A small image classifier, trained from scratch.
Model: 15.4M parameters, 96-pixel images, arch mlp_mixer, norm rmsnorm, activation swiglu, patch size [12, 12], layers 16, width 320.
Rows from block 7 of a small image classifier, named by matrix and row number. Rows with one number belong to one neuron. Each number is 500 + 25 x the weight over its row's rms, rounded and kept within 0 to 999. All counts start at 0. Numbers have three digits each.
After each neuron's rows are labels from the 100 images, of 14976, where the neuron reaches its largest size: "top examples" is what is common among them. Only what is clearly more common there than usual is listed. The data: photos of plants and fungi (iNaturalist). In brackets: how many of the 100.
# gate: MLP gate (model.blocks.7.mlp.gate.weight, 960x320), inputs 0-106
# fc1: MLP up (model.blocks.7.mlp.fc1.weight, 960x320), inputs 0-106
# fc2: MLP down (model.blocks.7.mlp.fc2.weight, 320x960, transposed), outputs 0-106

gate.379:505514474484495511478523535571458504452494531498492449508539483529497481521508428513451487495464485520478462500501475505474480523438488502495536484530511509542507480464486498510490474512472533501434533512470524465527476467529452488513445528496550523469520518541468496522515483476527473504542508486474527465481516482507511
fc1.379:501468479500477507494518500473507530503506517506442517545492497499450526521510450510494531504501523514504433490502466458469507504482494478467513504473498480509511485497537495463467498480439493463539468487477497499479525479453496492517548488454522524493486506510464484470487547486527532493491516528551503506505487528508432
fc2.379:514497552489491498498509476493540495482431514515502484503464513494477493488520528476530510527481492500491469493484519496505509493502509467486479470487492489480512454483505515450470503507489480456496460516495491486491502495517502505447491465528466498531503445476483505477476484484481542467486516478496518521484448488526517
top examples: order Caryophyllales (25); class Liliopsida (25)

gate.211:535499464458542508498543479487523532502521501507506458476483511465479521484481478472489475484538471490491517526491446563514469527535507512500535509508513554490466474473467521542497516524509486508479512519487514515511477530475514482502490533524465560436500522491499507525482490538470528494513504517515487504532469493462462
fc1.211:489520464502508511525480510447477451515495544549491506492524501462458520472482482485455466478487505508470521485500510528498484483492547519504504458512465544517515479515484487480495529494501493531543490489456479480496531523474513523514503506530501477499512502500508521493489487496452531498537535521504446532513454530488508
fc2.211:513554485543484544518500511476487480503450534542505492416517511530515528501516508510503476493486504446499477473493514507501511535513517517516509526525453464528470506476521504488485511481525521529501508490507528538493491539516496515496488555507514494487490465495488481480448465457520515494520516451493470518501528502491547
top examples: order Asterales (50); family: Asteraceae (50)

gate.532:519488474555503542513462502446487536500537523509501508512532487517561506445449482510509454539532472547465497509534467495495503523513516493514479448495527479482542512459535523520498528504526519481459523481548482528508509442527468478498529508528502508469536509547526491458504492538517472493513496493492526463508476490511500
fc1.532:489484478493472554483515511447470511510478541497495513468520491449519495531475483484492450474518489486519494495533528516507482497501544495447520534466482524473506508473484531525518547517529511471528469477540526493465489493490466521521453506544485466457507511512472533474509511530469514515549469500545494479522477526524515
fc2.532:502459506492495464482512502490509522492529494474527531504505503474482437497524535487544507485522509501482491459489534474523515508527523492538523492504474512483453525491519462533494471508480512533529455470475498472484498496469509493491510476460468514510531489501513490504505545525509536479498506464514517500504512513539490
top examples: order Asterales (31); family: Asteraceae (29)

gate.97:517497518519513489502478466524486480494517482471520510494487532519500473478504484493458482485526482537505517493513457482498480528474506496500468509495525465539494504485486497537466501561526511526524492546509489506467501543484515468480472507488495471457530520500500510544500529556485547479495499483521484520518456521502439
fc1.97:510511498499511509515500523480487532477490474499515528532486537517481483489513503477558528511510498500496480514501513493495499482516519481520493486498506477503493516504534515495565476531545445490492532487467495479489442499523575536500513494493475487489514494495516511507542468457478482540514473572531492511514493530492484
fc2.97:453493529512521483473506505550509483503520481484493508489533497507485480523472522492511499512543508515466533459475494485446548460494527510455524449527476474548513490518466490513501518515510505511505483502511511490474495486425494496507516510515478514537501541483535476496501511517501517546493510509498472460480510485466495
top examples: order Asterales (33); family: Asteraceae (33)

gate.665:487554492507465531535510490509483472504475490511462495509497494537546531550498513505471485480527475487492533463488503487480444489525541503494477513524486523541486449524501527469531525505506501477496499469522541492470519508497536537501535492492485481478474526530448526524480507508500499499542494502494494508464467527474513
fc1.665:467548484480451489511523505491459477475485478458517529486510498506476550492511522461532558514481515474513465523515506511483501513496499497478549492507501434509501478510463492485504473514499526540527496508498529484497494504508494488466521514481497512499521542474522508539530521524505504554509500502530520488476517534516468
fc2.665:525549525479461481520493557488531506424482480495478510493536489468458480486557520498504511544490462508491500504534468514492506469480506469495510452565452507458529489487506529491507525494516493553513500481492532504534523489428468485528538526515508494494508560530497501477537479492487468494474532501518428527471531489476477
top examples: order Asterales (27); family: Asteraceae (27)

gate.425:515494519478466450494498485471516517522569436567529495485522524524509543478499456523504448483503541523483526505487532518492486545508479441556504508516515486515481515521521512485496459496488534500493497530515518507540491467519479495481506531496522509494538518514488532500505475449490499488564477485498512503490478518468479
fc1.425:533476513494522505480514521534498508498494431484494484499532550544469511523504461499461485476499428493438485506504541530486483513482502447460490498482516541476483467486525519511483486517514496527493530538469489496492509478516480471507510509491457516512498540480537502491458504521507534502548528465514536523494456452512477
fc2.425:560465504500475474478479553469516502506504489518552462498493478510510476509546476506533520517423524498533538479474501509541523520547473504548503506528487517512469536485499495499510510506520485539500472536513491491521511499525518484494509518496470514511465464530524493487519468511463493452444502526543477476459465496527507
top examples: order Caryophyllales (26)

gate.96:506494441460505515501504477468544528521535502504509502459539476510486526508508521516489511491536487449517495488490466552497512548474499475477486519507493502455467486485475480443486494525483510487491477517512584528492530480463535499522487452503486477511499477528498488486539496512495523492526507522527503509512499489540546
fc1.96:514492516492472448510474499508525515482495489518510523508478505516486543494460508449558475478467506531481533499483531459530509489521451485434515525490504491526538443494486504464507505540474501540452527500531505480475480515507489480486488527504491504511495486453466553480468505508534509514468481503498500513499509500465490
fc2.96:518495531486466476512468496479474525516518507530455462513467467504506511521524545479511489490514500531491525477473480487498478456430494509501498508491457498476450508506480491533476479502528514488470510504510488481467486527477495500525484536526478504538461516489525488490451507497471530527513492459494494498496495529470539
top examples: order Boraginales (29); family: Boraginaceae (29); order: Lamiales (26)

gate.510:511496498516494501449512483532482506499472533471470470523503512523485487517509531524491489511540507435495456472543464485490503500512512517515507504501489529468461463514494505505457467465514485469497416482472524492497466496467557496499521499534492505496483520469515472467512517496528474477493558492470509534518493512516502
fc1.510:506509503526539507516535492505523539498525529451531495498507466484493535508515483528523538482485481507492534499487552505524512504550465479509514470514508508473451473482534509508505520529496504504469519502478536473523491454472539476519489482498503467497483532499518494472430531516482496500461511511508508472489501462495476
fc2.510:501545491505458475510512489486515492487480530531512526550485499495494494543479528510485522460507506512527514500521502499485474496503525505510484496471500507520499500462488492474507482486497503485462540529545473521485538508481492505540522476494552502487494482517510564500498495463502482466458491470530531461517508547516512
top examples: order Asterales (42); family: Asteraceae (42)