config.toml
dataset = "photos of plants and fungi (iNaturalist)"
horizontal_flip = true
mlp_ratio = 3
drop_path = 0.1
width = 320
beta1 = 0.95
shampoo_beta = 0.999
warmup_steps = 360
adamw_weight_decay_other_params = 0
Rows from block 11 of a small image classifier, named by matrix and row number. Rows with one number belong to one neuron. Each number is 200 + 40 x the weight over its row's rms, rounded and kept within 0 to 999. All counts start at 0.
After each neuron's rows are labels from the 100 images, of 14976, where the neuron reaches its largest size: "top examples" is what is common among them. Only what is clearly more common there than usual is listed. The data: photos of plants and fungi (iNaturalist). In brackets: how many of the 100.
# gate: MLP gate (model.blocks.11.mlp.gate.weight, 960x320), inputs 138-183
# fc1: MLP up (model.blocks.11.mlp.fc1.weight, 960x320), inputs 138-183
# fc2: MLP down (model.blocks.11.mlp.fc2.weight, 320x960, transposed), outputs 138-183

gate.465,217,156,213,203,241,182,190,220,242,123,170,135,112,171,172,139,168,236,205,244,162,196,156,121,178,190,189,123,187,184,229,200,238,171,174,250,248,200,202,208,191,249,220,175,227,232
fc1.465,168,184,183,208,259,209,179,140,139,176,170,167,151,193,207,192,237,206,215,230,134,124,173,195,264,169,171,179,196,220,140,210,243,117,212,147,173,210,178,200,208,242,202,254,212,207
fc2.465,137,211,142,209,255,173,222,197,233,152,217,264,204,196,228,209,192,138,262,140,177,287,138,130,205,206,239,155,156,208,177,208,133,238,174,144,138,220,158,171,175,207,167,187,156,247
top examples: order Lamiales (27)

gate.358,139,228,201,124,214,177,248,169,172,219,240,288,196,231,202,199,211,123,223,163,245,262,179,200,130,230,223,189,234,159,204,211,182,186,168,144,230,143,182,238,169,172,175,214,262,210
fc1.358,214,199,200,176,249,182,159,139,189,257,232,280,179,167,186,138,133,209,130,196,263,146,176,179,236,180,191,207,154,185,176,168,164,195,200,175,228,197,239,224,170,123,251,207,149,216
fc2.358,235,253,193,135,166,195,263,199,195,283,160,297,149,268,145,187,193,189,202,278,192,235,151,233,146,272,151,204,223,285,127,159,206,169,214,164,161,177,197,136,230,222,165,194,206,140
top examples: order Asterales (55); family: Asteraceae (54)

gate.526,249,267,160,207,277,181,221,216,205,160,169,186,223,251,186,247,243,193,188,127,201,250,273,182,152,250,224,235,162,134,112,192,247,171,125,198,155,192,249,185,176,278,214,235,207,262
fc1.526,196,207,204,132,167,110,178,211,209,209,162,200,236,289,139,237,210,253,158,214,186,214,257,147,215,210,194,229,192,148,166,235,134,182,167,148,213,220,221,162,221,164,233,277,178,247
fc2.526,151,163,199,176,163,266,215,206,232,259,239,303,160,206,236,284,242,276,234,195,211,253,122,181,180,190,166,200,180,266,172,203,243,138,182,181,235,193,195,244,194,170,224,175,144,216
top examples: order Asterales (32); family: Asteraceae (32)

gate.18,233,187,188,246,224,242,202,198,214,262,177,228,90,221,167,194,193,191,190,142,241,189,211,209,207,154,179,194,193,148,190,279,181,173,197,194,208,221,186,262,167,184,207,95,176,196
fc1.18,258,264,237,219,250,156,196,203,208,185,186,201,257,281,197,187,260,263,162,194,197,237,143,205,195,149,204,238,229,195,221,196,218,135,179,232,163,189,230,180,193,192,237,157,199,211
fc2.18,149,302,155,236,158,269,220,136,177,199,240,241,207,129,216,178,245,209,261,179,178,230,258,201,151,238,183,244,146,222,190,207,183,202,186,265,224,184,166,229,224,238,216,156,156,170
top examples: order Asterales (57); family: Asteraceae (57)

gate.745,189,230,213,234,179,132,207,187,173,205,217,114,200,201,138,239,249,256,188,217,221,253,204,156,203,314,158,201,232,209,155,160,187,140,131,154,211,240,196,233,125,131,157,115,204,175
fc1.745,164,180,207,210,201,192,222,172,228,176,192,172,171,283,149,184,224,242,201,143,126,236,146,152,246,211,196,167,237,156,173,200,149,205,179,240,189,176,183,142,181,196,217,177,258,229
fc2.745,215,217,207,234,230,205,288,175,154,173,175,154,240,158,199,196,182,182,241,174,255,135,224,178,210,233,199,134,127,251,186,261,235,166,256,118,120,200,221,191,222,205,288,170,291,236
top examples: order Caryophyllales (25)

gate.512,69,222,177,138,239,228,217,204,214,219,204,174,241,298,213,253,220,198,255,147,197,158,163,241,169,161,217,170,240,192,215,242,248,182,182,151,178,186,207,137,169,233,178,222,135,208
fc1.512,246,250,150,282,156,181,212,105,165,273,211,201,252,183,168,214,101,156,187,171,161,228,169,160,179,164,198,193,186,235,184,223,246,264,187,208,263,201,157,221,162,235,206,240,227,211
fc2.512,223,155,143,241,212,175,217,205,275,155,195,221,208,242,244,200,217,270,253,196,158,285,179,217,235,193,216,212,212,238,222,193,165,208,210,192,135,229,241,185,171,319,89,232,210,255
top examples: text has "violet" (25)

gate.44,174,150,135,158,211,167,254,193,128,180,163,179,226,152,254,113,284,265,264,139,227,180,171,224,242,202,202,278,172,210,180,202,173,205,240,192,250,205,202,149,178,267,231,190,205,262
fc1.44,238,161,135,208,195,186,236,219,214,188,183,155,141,201,247,157,178,202,232,166,222,151,189,189,115,229,178,249,258,220,264,149,236,189,309,197,150,248,162,142,263,222,184,294,221,214
fc2.44,225,206,184,179,223,238,180,242,158,190,141,238,172,177,215,230,168,196,176,162,206,177,228,201,214,201,197,193,268,166,199,156,217,280,119,171,127,232,240,185,156,205,185,287,214,177
top examples: class Polypodiopsida (25)

gate.517,243,213,175,198,160,192,187,167,257,223,227,188,155,185,158,224,119,205,214,162,219,206,229,153,160,254,190,204,129,116,159,215,270,157,186,270,183,211,162,233,149,206,238,233,274,209
fc1.517,149,215,141,107,190,179,201,219,250,235,223,227,167,193,186,232,215,195,226,148,189,207,155,257,187,191,198,247,181,177,196,239,213,202,239,181,150,147,193,226,234,220,221,228,191,196
fc2.517,220,198,215,215,125,152,188,177,187,226,226,196,189,199,205,224,199,150,248,170,171,182,227,217,237,231,252,212,125,300,230,160,246,173,128,170,174,200,153,165,273,172,213,325,169,227
top examples: order Caryophyllales (32); family: Cactaceae (30); text has "cylindropuntia" (26)

gate.153,198,241,212,151,244,230,216,248,148,166,155,204,119,152,164,193,247,190,215,176,176,187,121,293,241,201,194,171,186,170,170,179,183,261,133,217,178,187,204,152,190,242,183,225,279,174
fc1.153,225,254,255,187,193,218,251,223,161,237,181,220,249,206,212,165,190,150,166,185,181,155,186,234,272,145,177,229,250,149,173,170,100,174,208,173,209,203,295,210,269,158,260,205,231,200
fc2.153,173,236,169,221,150,190,166,257,215,186,224,221,177,155,228,221,97,165,200,250,202,188,202,187,248,157,252,227,221,135,240,145,152,185,64,188,188,169,256,187,190,179,213,114,209,225
top examples: class Liliopsida (25)

gate.470,214,235,195,196,196,169,226,207,180,129,174,172,226,206,194,106,202,218,200,122,201,159,261,194,182,146,254,235,158,250,175,250,259,213,239,171,209,227,222,279,253,193,145,207,262,192
fc1.470,182,228,191,187,202,256,186,200,155,159,169,227,201,210,185,162,230,191,155,186,226,230,179,178,215,130,185,186,161,241,204,199,182,217,231,206,173,142,169,190,265,235,157,110,215,182
fc2.470,245,224,129,204,148,157,220,228,154,226,224,170,154,260,139,192,211,243,249,134,129,185,343,207,236,132,182,210,208,221,194,165,229,158,228,130,167,182,155,225,193,193,211,179,208,172
top examples: order Asparagales (53); family: Asparagaceae (52); text has "yucca" (44)

gate.93,209,155,193,224,229,224,184,220,187,150,228,242,198,239,237,171,161,199,193,159,243,223,182,222,243,193,180,213,251,230,206,201,216,234,178,241,118,130,150,186,183,147,309,187,157,250
fc1.93,201,264,162,221,147,215,194,217,189,180,246,151,207,161,180,214,162,182,211,250,254,218,149,174,169,160,121,148,196,175,164,253,231,207,243,140,216,233,200,148,172,183,194,189,125,227
fc2.93,230,207,181,167,127,222,213,208,228,182,239,157,220,241,171,160,189,209,302,227,141,213,165,220,179,118,198,144,201,185,173,204,230,241,128,195,146,219,130,152,171,184,232,196,163,260
top examples: phylum Basidiomycota (36); class Agaricomycetes (36); kingdom Fungi (36)

gate.200,272,142,159,186,221,222,212,259,237,153,159,227,131,186,213,251,234,122,222,196,260,250,177,252,194,236,238,217,201,187,177,214,151,165,210,208,187,231,211,226,263,175,251,175,193,241
fc1.200,103,174,212,183,160,203,109,84,139,195,259,175,228,199,171,169,228,133,173,154,201,168,222,190,183,243,182,213,203,233,182,214,168,228,202,132,182,261,258,274,125,202,100,126,235,185
fc2.200,229,229,169,190,136,193,196,177,202,141,231,116,190,189,215,233,201,150,192,173,167,196,241,176,305,220,190,198,207,222,142,177,133,210,195,189,203,192,134,289,195,231,253,174,198,210
top examples: phylum Basidiomycota (30); class Agaricomycetes (30); kingdom Fungi (30)

gate.511,155,238,168,269,239,206,264,191,273,207,185,221,232,132,166,254,244,226,171,159,184,157,195,162,166,153,198,296,122,156,211,193,215,206,148,215,232,271,230,195,245,182,196,236,187,233
fc1.511,238,136,222,141,216,190,197,172,214,246,184,183,219,279,243,234,172,219,129,193,260,186,243,230,258,230,268,210,205,117,227,208,148,246,211,158,170,168,147,194,202,264,243,195,216,263
fc2.511,178,186,189,161,186,122,215,199,183,242,227,205,126,190,226,179,76,142,158,180,202,201,299,235,185,142,188,169,181,275,157,238,213,240,210,218,215,159,167,199,263,171,154,229,249,202
top examples: class: Liliopsida (39); order Asparagales (34); family: Asparagaceae (33)

gate.622,246,245,156,216,220,191,261,199,227,106,221,179,240,196,218,192,188,186,158,192,240,244,142,217,174,196,138,244,213,183,208,156,209,223,197,197,218,269,127,230,208,204,144,184,170,176
fc1.622,204,233,162,162,196,179,217,226,121,203,203,209,143,154,264,195,217,218,254,138,144,120,241,216,232,233,183,139,235,210,171,192,222,205,180,207,261,232,198,196,156,209,219,188,204,207
fc2.622,197,155,204,189,226,186,222,236,181,222,214,257,201,170,211,147,198,193,280,216,148,237,206,218,197,158,175,176,199,156,216,215,262,171,178,191,226,148,255,142,222,197,240,117,221,161
top examples: order Caryophyllales (29); family: Cactaceae (26)

gate.160,259,220,184,135,249,173,257,96,151,141,174,162,232,267,211,196,269,253,206,243,202,274,107,184,224,205,298,81,154,159,158,233,195,227,186,82,193,177,207,194,247,266,171,147,235,157
fc1.160,240,204,180,219,201,229,243,253,222,192,177,294,175,208,169,285,276,218,247,203,272,112,143,216,146,199,280,155,286,243,166,207,168,183,127,233,242,102,182,213,190,226,232,206,221,184
fc2.160,180,191,212,237,136,242,247,220,86,262,192,208,168,180,200,182,253,203,160,205,147,247,233,215,225,242,127,169,196,156,235,135,272,203,138,202,254,181,222,238,202,161,173,189,197,160
top examples: order Caryophyllales (38); family: Cactaceae (33)

gate.73,228,137,196,195,209,177,268,185,212,202,123,193,194,280,202,140,273,219,222,233,166,213,190,254,232,153,165,198,155,171,239,223,167,212,240,137,229,168,209,151,204,249,143,185,201,151
fc1.73,106,250,157,177,255,185,148,228,249,141,305,139,197,155,187,214,195,301,173,176,262,274,281,272,182,140,189,266,203,178,166,239,111,181,157,188,221,237,204,177,209,188,214,196,192,175
fc2.73,213,123,237,177,135,216,209,158,254,161,126,209,201,165,228,228,144,85,227,222,163,150,232,260,189,215,178,176,202,283,183,245,178,225,207,173,205,199,166,296,181,173,196,226,146,162
top examples: order Caryophyllales (25)

gate.657,216,207,161,177,192,190,239,172,191,251,217,240,204,222,185,136,202,184,212,198,187,208,223,198,202,179,225,209,294,238,205,268,180,187,178,238,208,210,178,225,131,207,155,206,237,140
fc1.657,221,148,221,223,132,236,178,260,200,181,166,212,251,212,161,217,172,223,201,196,264,187,240,152,273,144,173,261,140,212,226,185,195,244,238,157,232,201,221,222,188,191,191,148,191,244
fc2.657,205,235,195,177,255,181,275,261,229,221,211,172,184,143,174,213,212,205,262,152,238,215,236,276,179,189,212,145,224,194,238,184,181,243,171,173,174,94,157,216,319,222,225,275,220,202
top examples: order Asterales (29); family: Asteraceae (29)

gate.216,234,258,281,185,262,258,169,179,161,139,256,201,145,188,151,177,211,306,175,246,243,154,199,206,191,224,214,219,189,237,187,159,217,198,97,158,182,255,240,216,263,227,195,135,230,259
fc1.216,235,226,208,217,172,159,246,148,268,152,215,224,239,216,179,251,87,239,257,198,281,230,198,184,155,268,191,191,239,199,154,180,261,191,171,128,178,203,190,153,226,178,220,243,182,201
fc2.216,178,205,260,218,159,151,159,197,196,208,150,178,165,200,205,204,231,228,235,152,237,154,260,196,143,215,319,207,136,186,195,139,190,196,203,166,141,237,256,122,165,172,204,273,121,201
top examples: order Fabales (30); family: Fabaceae (30)