config = dict(
    arch='mlp_mixer',
    image_size=96,
    translate=0.06,
    cutout=0.4,
    norm='rmsnorm',
    norm_position='pre',
    mlp_ratio=3,
    optimizer='soap',
    adamw_weight_decay_other_params=0,
)
Rows from block 8 of a small image classifier, named by matrix and row number. Rows with one number belong to one neuron. Each number is 128 + 24 x the weight over its row's rms, rounded and kept within 0 to 255. All counts start at 0. Numbers have three digits each.
After each neuron's rows are labels from the 100 images, of 14976, where the neuron reaches its largest size: "patch colour" is the nearest of a few named colours to the mean colour under the peak. Only what is clearly more common there than usual is listed. The data: photos of plants and fungi (iNaturalist).
# gate: MLP gate (model.blocks.8.mlp.gate.weight, 960x320), inputs 240-319
# fc1: MLP up (model.blocks.8.mlp.fc1.weight, 960x320), inputs 240-319
# fc2: MLP down (model.blocks.8.mlp.fc2.weight, 320x960, transposed), outputs 240-319

gate.674:125100112128130108125156126115135166152156114162128121189151168130094122155129126147092118108152088150154133110116128153098091151159147134109164148129130132110178109153140128144129125121133157164100139175142118134133116170123140159095129124
fc1.674:141099129128143109135132108087141168154137150107099092128134108125126092099133130135131089162138131146145127122088048092127108088152152127144185136121145134127081131135089123133130163126137159080119172117108139148132136176091137153119119103
fc2.674:127132126092141169146166139177096150126121141124126104198151148133119097117135161131170156116161112121105129110116159150134084107179122105122098095117086141101137123122123137108112167135138137127168086114135139152144123139145117106127117108
patch colour: brown

gate.500:166125143103143138109156113112110114120130163071174118134142133117148129094137090124100180139144091120134119155140165124124108065125118161125123059123133125141101132106090108160133170173131154124134145118150140157117116158145127139085125109
fc1.500:133127112092159139111176120107124116139112114110139145149129125163157137132135141151109133080127164141128148135127155132142095113140111170132128109129116127159067136121134152114133117119138125139135118114138126099145090082135169086143134114
fc2.500:125089132115165107114101151183128169097123162132111185104169082127092124125141116122114106112154100135111143130165141114157142154113142099152092116155116120157152134128129100120134076153121124143138157162141143140124133137130125105093148137
patch colour: green

gate.604:171098181143154128125080151141138132135135090142019170096124084116117125132141097161129135113166111100143114130120154142117154155120096157146120153119140156127111107129121142147131157175135174126139114114084129149149144139080136131122094135
fc1.604:135129153097128093147114151108142135106103139109066116100174151136164132152138139111128090109140099130145124099102120116102066089148145115112081116120112098154201104102176150127185149092096118145143086129121130137117152102115152121138073137
fc2.604:142077148119113119153136107116135081132126119143102141128152138126141172105160109137120150116151094099131103131116146155130094132123127101146128122134126098148152143125149148105173155155113201106135155125108057147119166171127109101151148140
patch colour: green

gate.287:096132110140165163125123136127114112134142122144165108176098138112114092165123170192088107109122144131155135154117116119151111093112116125186102096133099121154151137148094105126141129148130148109128153153146159150134141149127095140114160106
fc1.287:137158110098119132119121131157125146133190096129135113078174125159110100110155171112139138133114108132136085123164121119127138159105163112110118157126127133099158108157119150146121099151096115113163113160141118219117157176140170146156132126
fc2.287:117144142131138116146153123135134154166130164161133121094111132116102105120141111168174101131138158129120140147127108093167119139169136102099160102131111105140123086100098112097105157092168151117157129146128158055130129116118105125148154108
patch colour: grey

gate.607:152144122146113142162133158140163139131120114092118104123093085099133068129133143144140109137118105124147136092131117165140141102105091148119110119155134144133154176134149080169128121098107126050098105109113103125055157136101139157162112146
fc1.607:118112125158152110103143189129148121111134116122100130092128092117142110138118128113108148133194123152112122108166121145129155152108153105146170115145064110138167140116109140140149149192139168129159113175147110103109126105131093155099140129
fc2.607:073078172144082135127151126126101148173120132093128125135123132176071127120121143169162087142127182125143166164085095111111131090161130120131156128129123142150098132072141123133175132122158108142161165139088119071113132132115128133162113129
patch colour: grey

gate.23:097124155151109098118123075126092132147127127059137134168168098164141119110129142117142158106142120153149150163112119123150099117121137132165141105119138149120169126166137127156153125109148126155138052156133127122179158135131116100113121150
fc1.23:096129119135188102114148153120057123136121133150121073130132125185114140171090128097091090101106079146121099136142122128142123119159168098087111119108111140120112167115108130122128152139120157121123149127081159141098118129142140127107123157
fc2.23:112159123123171142108126088112170132101129122138100123165102131198103170096131072178140134145156132122132102126129112134110128165127170136111117139136145134133152143133131161123123130115124096151124151176139125138144121150113137133085086127
patch colour: green

gate.627:129141132115125130137142092087138138133117110099103125131144116124146157141081126179138127082103106115149106167097125144161134110103147088142117150097103162121141140124129136106117176188140156097187127125103117124115134119080146124099095098
fc1.627:149133121155051158113115128166146086137168107103127119133144135140146137147147121116122106120127148096147154145122137114152123116127130110146145112128089133115159139168106137113119117121102144116140138135136130071093112096091088111097095109
fc2.627:125186117196119178135122150110116098104145133155108104108148119088118145105122110119143124097105117183150114150106153162113162081097124093147145165149157131102126108130157106086155109133108121113145144101142126134205138119111161111137133149
patch colour: pink

gate.376:114107147113167119154106166051110150103130147139160118146157189105123122109153140161133131098131118167124128114083128159126098135130128127103120130133155115098137126152172149105138141149150135153094137134132110190091112138147160139152114108
fc1.376:115108104149136118089131132103116147140100113127129136120119169114127138108157120118133109134122132150152087138139145117141110102152153129115120156147132143144137134107113100125124134091149114110081156113107143092108154122107170119171156119
fc2.376:082143110174122156181139138127137123143129120125098074179138168127092109149098123138121155153126143137115134172072123097085129090141072145151131131137108102176096138114157097144127127164059135141103122156102114132127138160116153124140097094
patch colour: pink

gate.622:113129148114084151146098141127122120113123103145132115143115114107086110120167146136170177136143154106142137128141134150109115115098095119147115096137110100159181141165133103140163133122119097111128124145119099146134165108094168120128150162
fc1.622:127130127160110117168140137107097128112116118172150093113156154126130126111116157073128152129117162111131120128150102121145116130144170116178140169147144155148165106107145112165129165133164137107143156098162088187112145125080128099171124119
fc2.622:148141114122170097135150199136151135120129145147124124160091085102127153120121103136131122128129118090098103096163118100111132115111118161131081094107082116146115104090147157139148079120129115105150139127165105140109132108154119098101067145
patch colour: green

gate.587:105108160158131137156113127141164118130136113096157142143170125160156121142099123161104124140125125103104149125096110137125096077164112101140135115147100185158146135095100139108150106151100136096135125150125142086121138146062059116169095131
fc1.587:128099137141164094146138121136096086137116125127144092126119114150134079160151132144119126090111119131109172133132152144135103125115124139153157125109131111096091099110124165149102125119104156134108093128140095084141093122140123122092145113
fc2.587:111138172134143093136127161158077102153094096115129166136113097135168122205167079121115162122148092127124156165161130176140142095132124120156154126157123172153127125137105122125110162138146104122104168155099151141108175098074111101126087137
patch colour: pink

gate.655:135158130089104141150123126152119149077086106164140147140103183185115134149133148164161103144117126135144086120128126126138142120119147120117146174121118164135131129134118144126135151145124158149151136090126150177163090160086117139103114121
fc1.655:173137068129161131134127084109129119115119140109122110115150136104090139106121124154119098143131137156162114139144119152121112124164149168113114093103123118086137148119153122072132128150151152102126134105141131150090084156103115143132115112
fc2.655:146129150097102093154108109136124116185107141150125117126133143153163158133146103113102141135156143158101127127158169135119107141148130136128120127086128083129123099141128146124118111114155120151137134137122155129134138120129145118147120171
patch colour: black

gate.326:143105137108145089080131178168102132079094128146125114132092091103114116131142146115152132099135126149140145164132131076123098112147127125117172095137112110156140104160131131132124167109146130102106156107132136117122164111161084154169161112
fc1.326:148121134148116130084135143136124135121097100132155110100108114100136120102142150092177171113106113103140124129147111117107102120110127127137148169103130206158116162135074124136088144119132115142133139088162111162088106119134063159158105095
fc2.326:119140158123134126131171143147138122129103151078119108142137134116131130146089163106168119119101116125133138126149134130126125112100156107090142141192173119109093143108144106107106116145085124113092135122118105124160135134103148106119146088
patch colour: green

gate.34:122141120100102120140153149133152143148095138122123114152136107141177117128122135160135156110109140156103104167106107135095128114139097154151092095132127157154155158101117158154123098075116135115128174103077162131089140139094118139089105137
fc1.34:139107173146119085102126113143171121123123127127080111156149131163111105128135158133112152090142114099140152141132131113138160134159147137114127105165131138159131109131116136136171128135145117115149127113163132150128130118105119087104120135
fc2.34:118110113110127133104120104112126071107099153129160089100146124108137117151093116146084127097129144176129076096083131145124120137122107127158121146133164109139116107086132132100168118129107085129113102141165108171123116146123141168101118098
patch colour: grey

gate.306:154145149120156106092122090121109163099151063162157116119148166151128174158147130128129115088140108126105104117124104154099118147129145159146061084129120129112108160133146128117155101147152111137206114114121090089139138112126221138109135114
fc1.306:144118157095114135124131166106124140153119089102131114126105129203150116134156128123155118112149126097115142112162160126110117121121122171141155114159126150162129147140085122105108127127132110152060147132173087150104161131121137134113144126
fc2.306:113126152119143113164097141161133139141134167158107136152159154115117110118123112140162127104141112132102092135104085126157106125117136142151121120145107131173139130122111135089143092129151136152126165169104076129180124127135153117149129144
patch colour: brown

gate.349:122109109089125110128095161120102136086089096105119114128134129136137123114156124123112103169120118152147108098096128163129141117123137140045144131130112116147140124134128118170135140139116085122164131125103133132113133120186112126155084108
fc1.349:126152145169108099101122138129193122093158157117127118145153072112112193124117187123121129116134199094113092131105134161111098163123120150153107118107156133159101148093132144118148118098150123061132112128124135124114161166103125118133200138
fc2.349:117169166142099102110136133111159089121143156134180127112119135122141124096145109131118102093129137109140142093117105109128162099093152114127091165169113134110131131170148114100134168177090140162139132137164140125085135110127120191119185126
patch colour: black

gate.131:180167119090083119128125121113137114113117118146137152158162134121123136133109110126099162079115098099125163105124107136103165151158143101141140150102162124102081142123160194132136101157124116105102128099102138145121128156155132150162177116
fc1.131:099147155124153096122124115126155137153158167128149122130115144128156113134114116085119085114148105136152101081120097113146133120159104148123130115129136138148139130167129139113138134122159099099131142137137179105157114114121119103085161111
fc2.131:099137121122157113131144177121136145136125134141166134142125152129130129164136123143138124102129100165104098151120136090141167117096080134139130091148101110181121123142149113173145151090171113103109173107192159077164141119164118140140160137
patch colour: brown

gate.5:134108129116141128099149095093110109103162092099123174143146154121121095114095145128135130160091084102126137106070189147113125159131177106092139114120080119123145143159091146149116128184123133126160101136111117130137155116105128132130129138
fc1.5:085116129152149164116146117150159160146172119123101166123138104146125098111155162125164141123132088098185141107133140124105131141101084160131160129170149178149093180145102110102101153139121114149108153101124167139181117145133110148111116109
fc2.5:130150114164156156122103151124189138096166174123139138146152108144165130108128117157101140097081126161127198156152117123128131133115155137117148135100093123160152180158151115109148133121169133088152126137153113130155070124120151134153154141
patch colour: black

gate.742:155108140136092118145148130135112119102143132146117149132151207125120123153105142150137122172160089112126120106140114190140147130120115122144111110099120099115131088121115119138135158098147140087119117092048072129150127144120153152178123143
fc1.742:127142127160129110099130088144122135120103099136128138136118095105122152124140135132144105100108181134131145079090115125139119125132114099097098133153111125147145140123131071143120105143157106154118139127143167104089113085154159131124130117
fc2.742:108106098119120080096178131144137117151103112140126147113139130159146145137143140118125134115125128117125110128154125127132091101145129102112091103110119092171140112127123101152121137125125115118127139141130120148109147119089163085160155090
patch colour: brown; black

gate.0:137143100148147159118108162121127155107142155116148138115113142125091152122161094134154129171159145121084114132136155151105142176141151131136113119130138160123109131096083142138108111106121112104127164138123119091106112144095150131132122129
fc1.0:136177153109088170130173101091149154116132151107118126154130104132134151090132128136127097147142106140143148149119122132133112107151111134134093149109146080115110139142120121119077131142145167164153093105144106141109149136118171103151135175
fc2.0:135126095129140186102113099126099147132160097108149162142118140111106102151138110150135136101175096167129140139130141116150099115137180152130143164129138116104150148130121118115130163115126161165133194160137085143114135128137120159099100142
patch colour: green

gate.27:108118162123133159154159141155081151114140131122116154146129125096124147109139114160110148086128105129139070112117127135107126134129117102141115135109172125109126121117110129113147130117108132156134107166145127143117098126118111094132089119
fc1.27:128054151087135132098097110152166098129136127157131128129087117112125117127084133103079112097166159125096145092118099088133112098170119138099143151130143150111118140130122084154108083158134130158168128120118139157147144122158137188138118132
fc2.27:146113134137103089136122132133114113143152130106116164095106099186134160174127155094121130129070162123135142139108108103111113152065165140123141171128141145114106126168133119145133144131121144148076132158134103134170130101122140162149121171
patch colour: green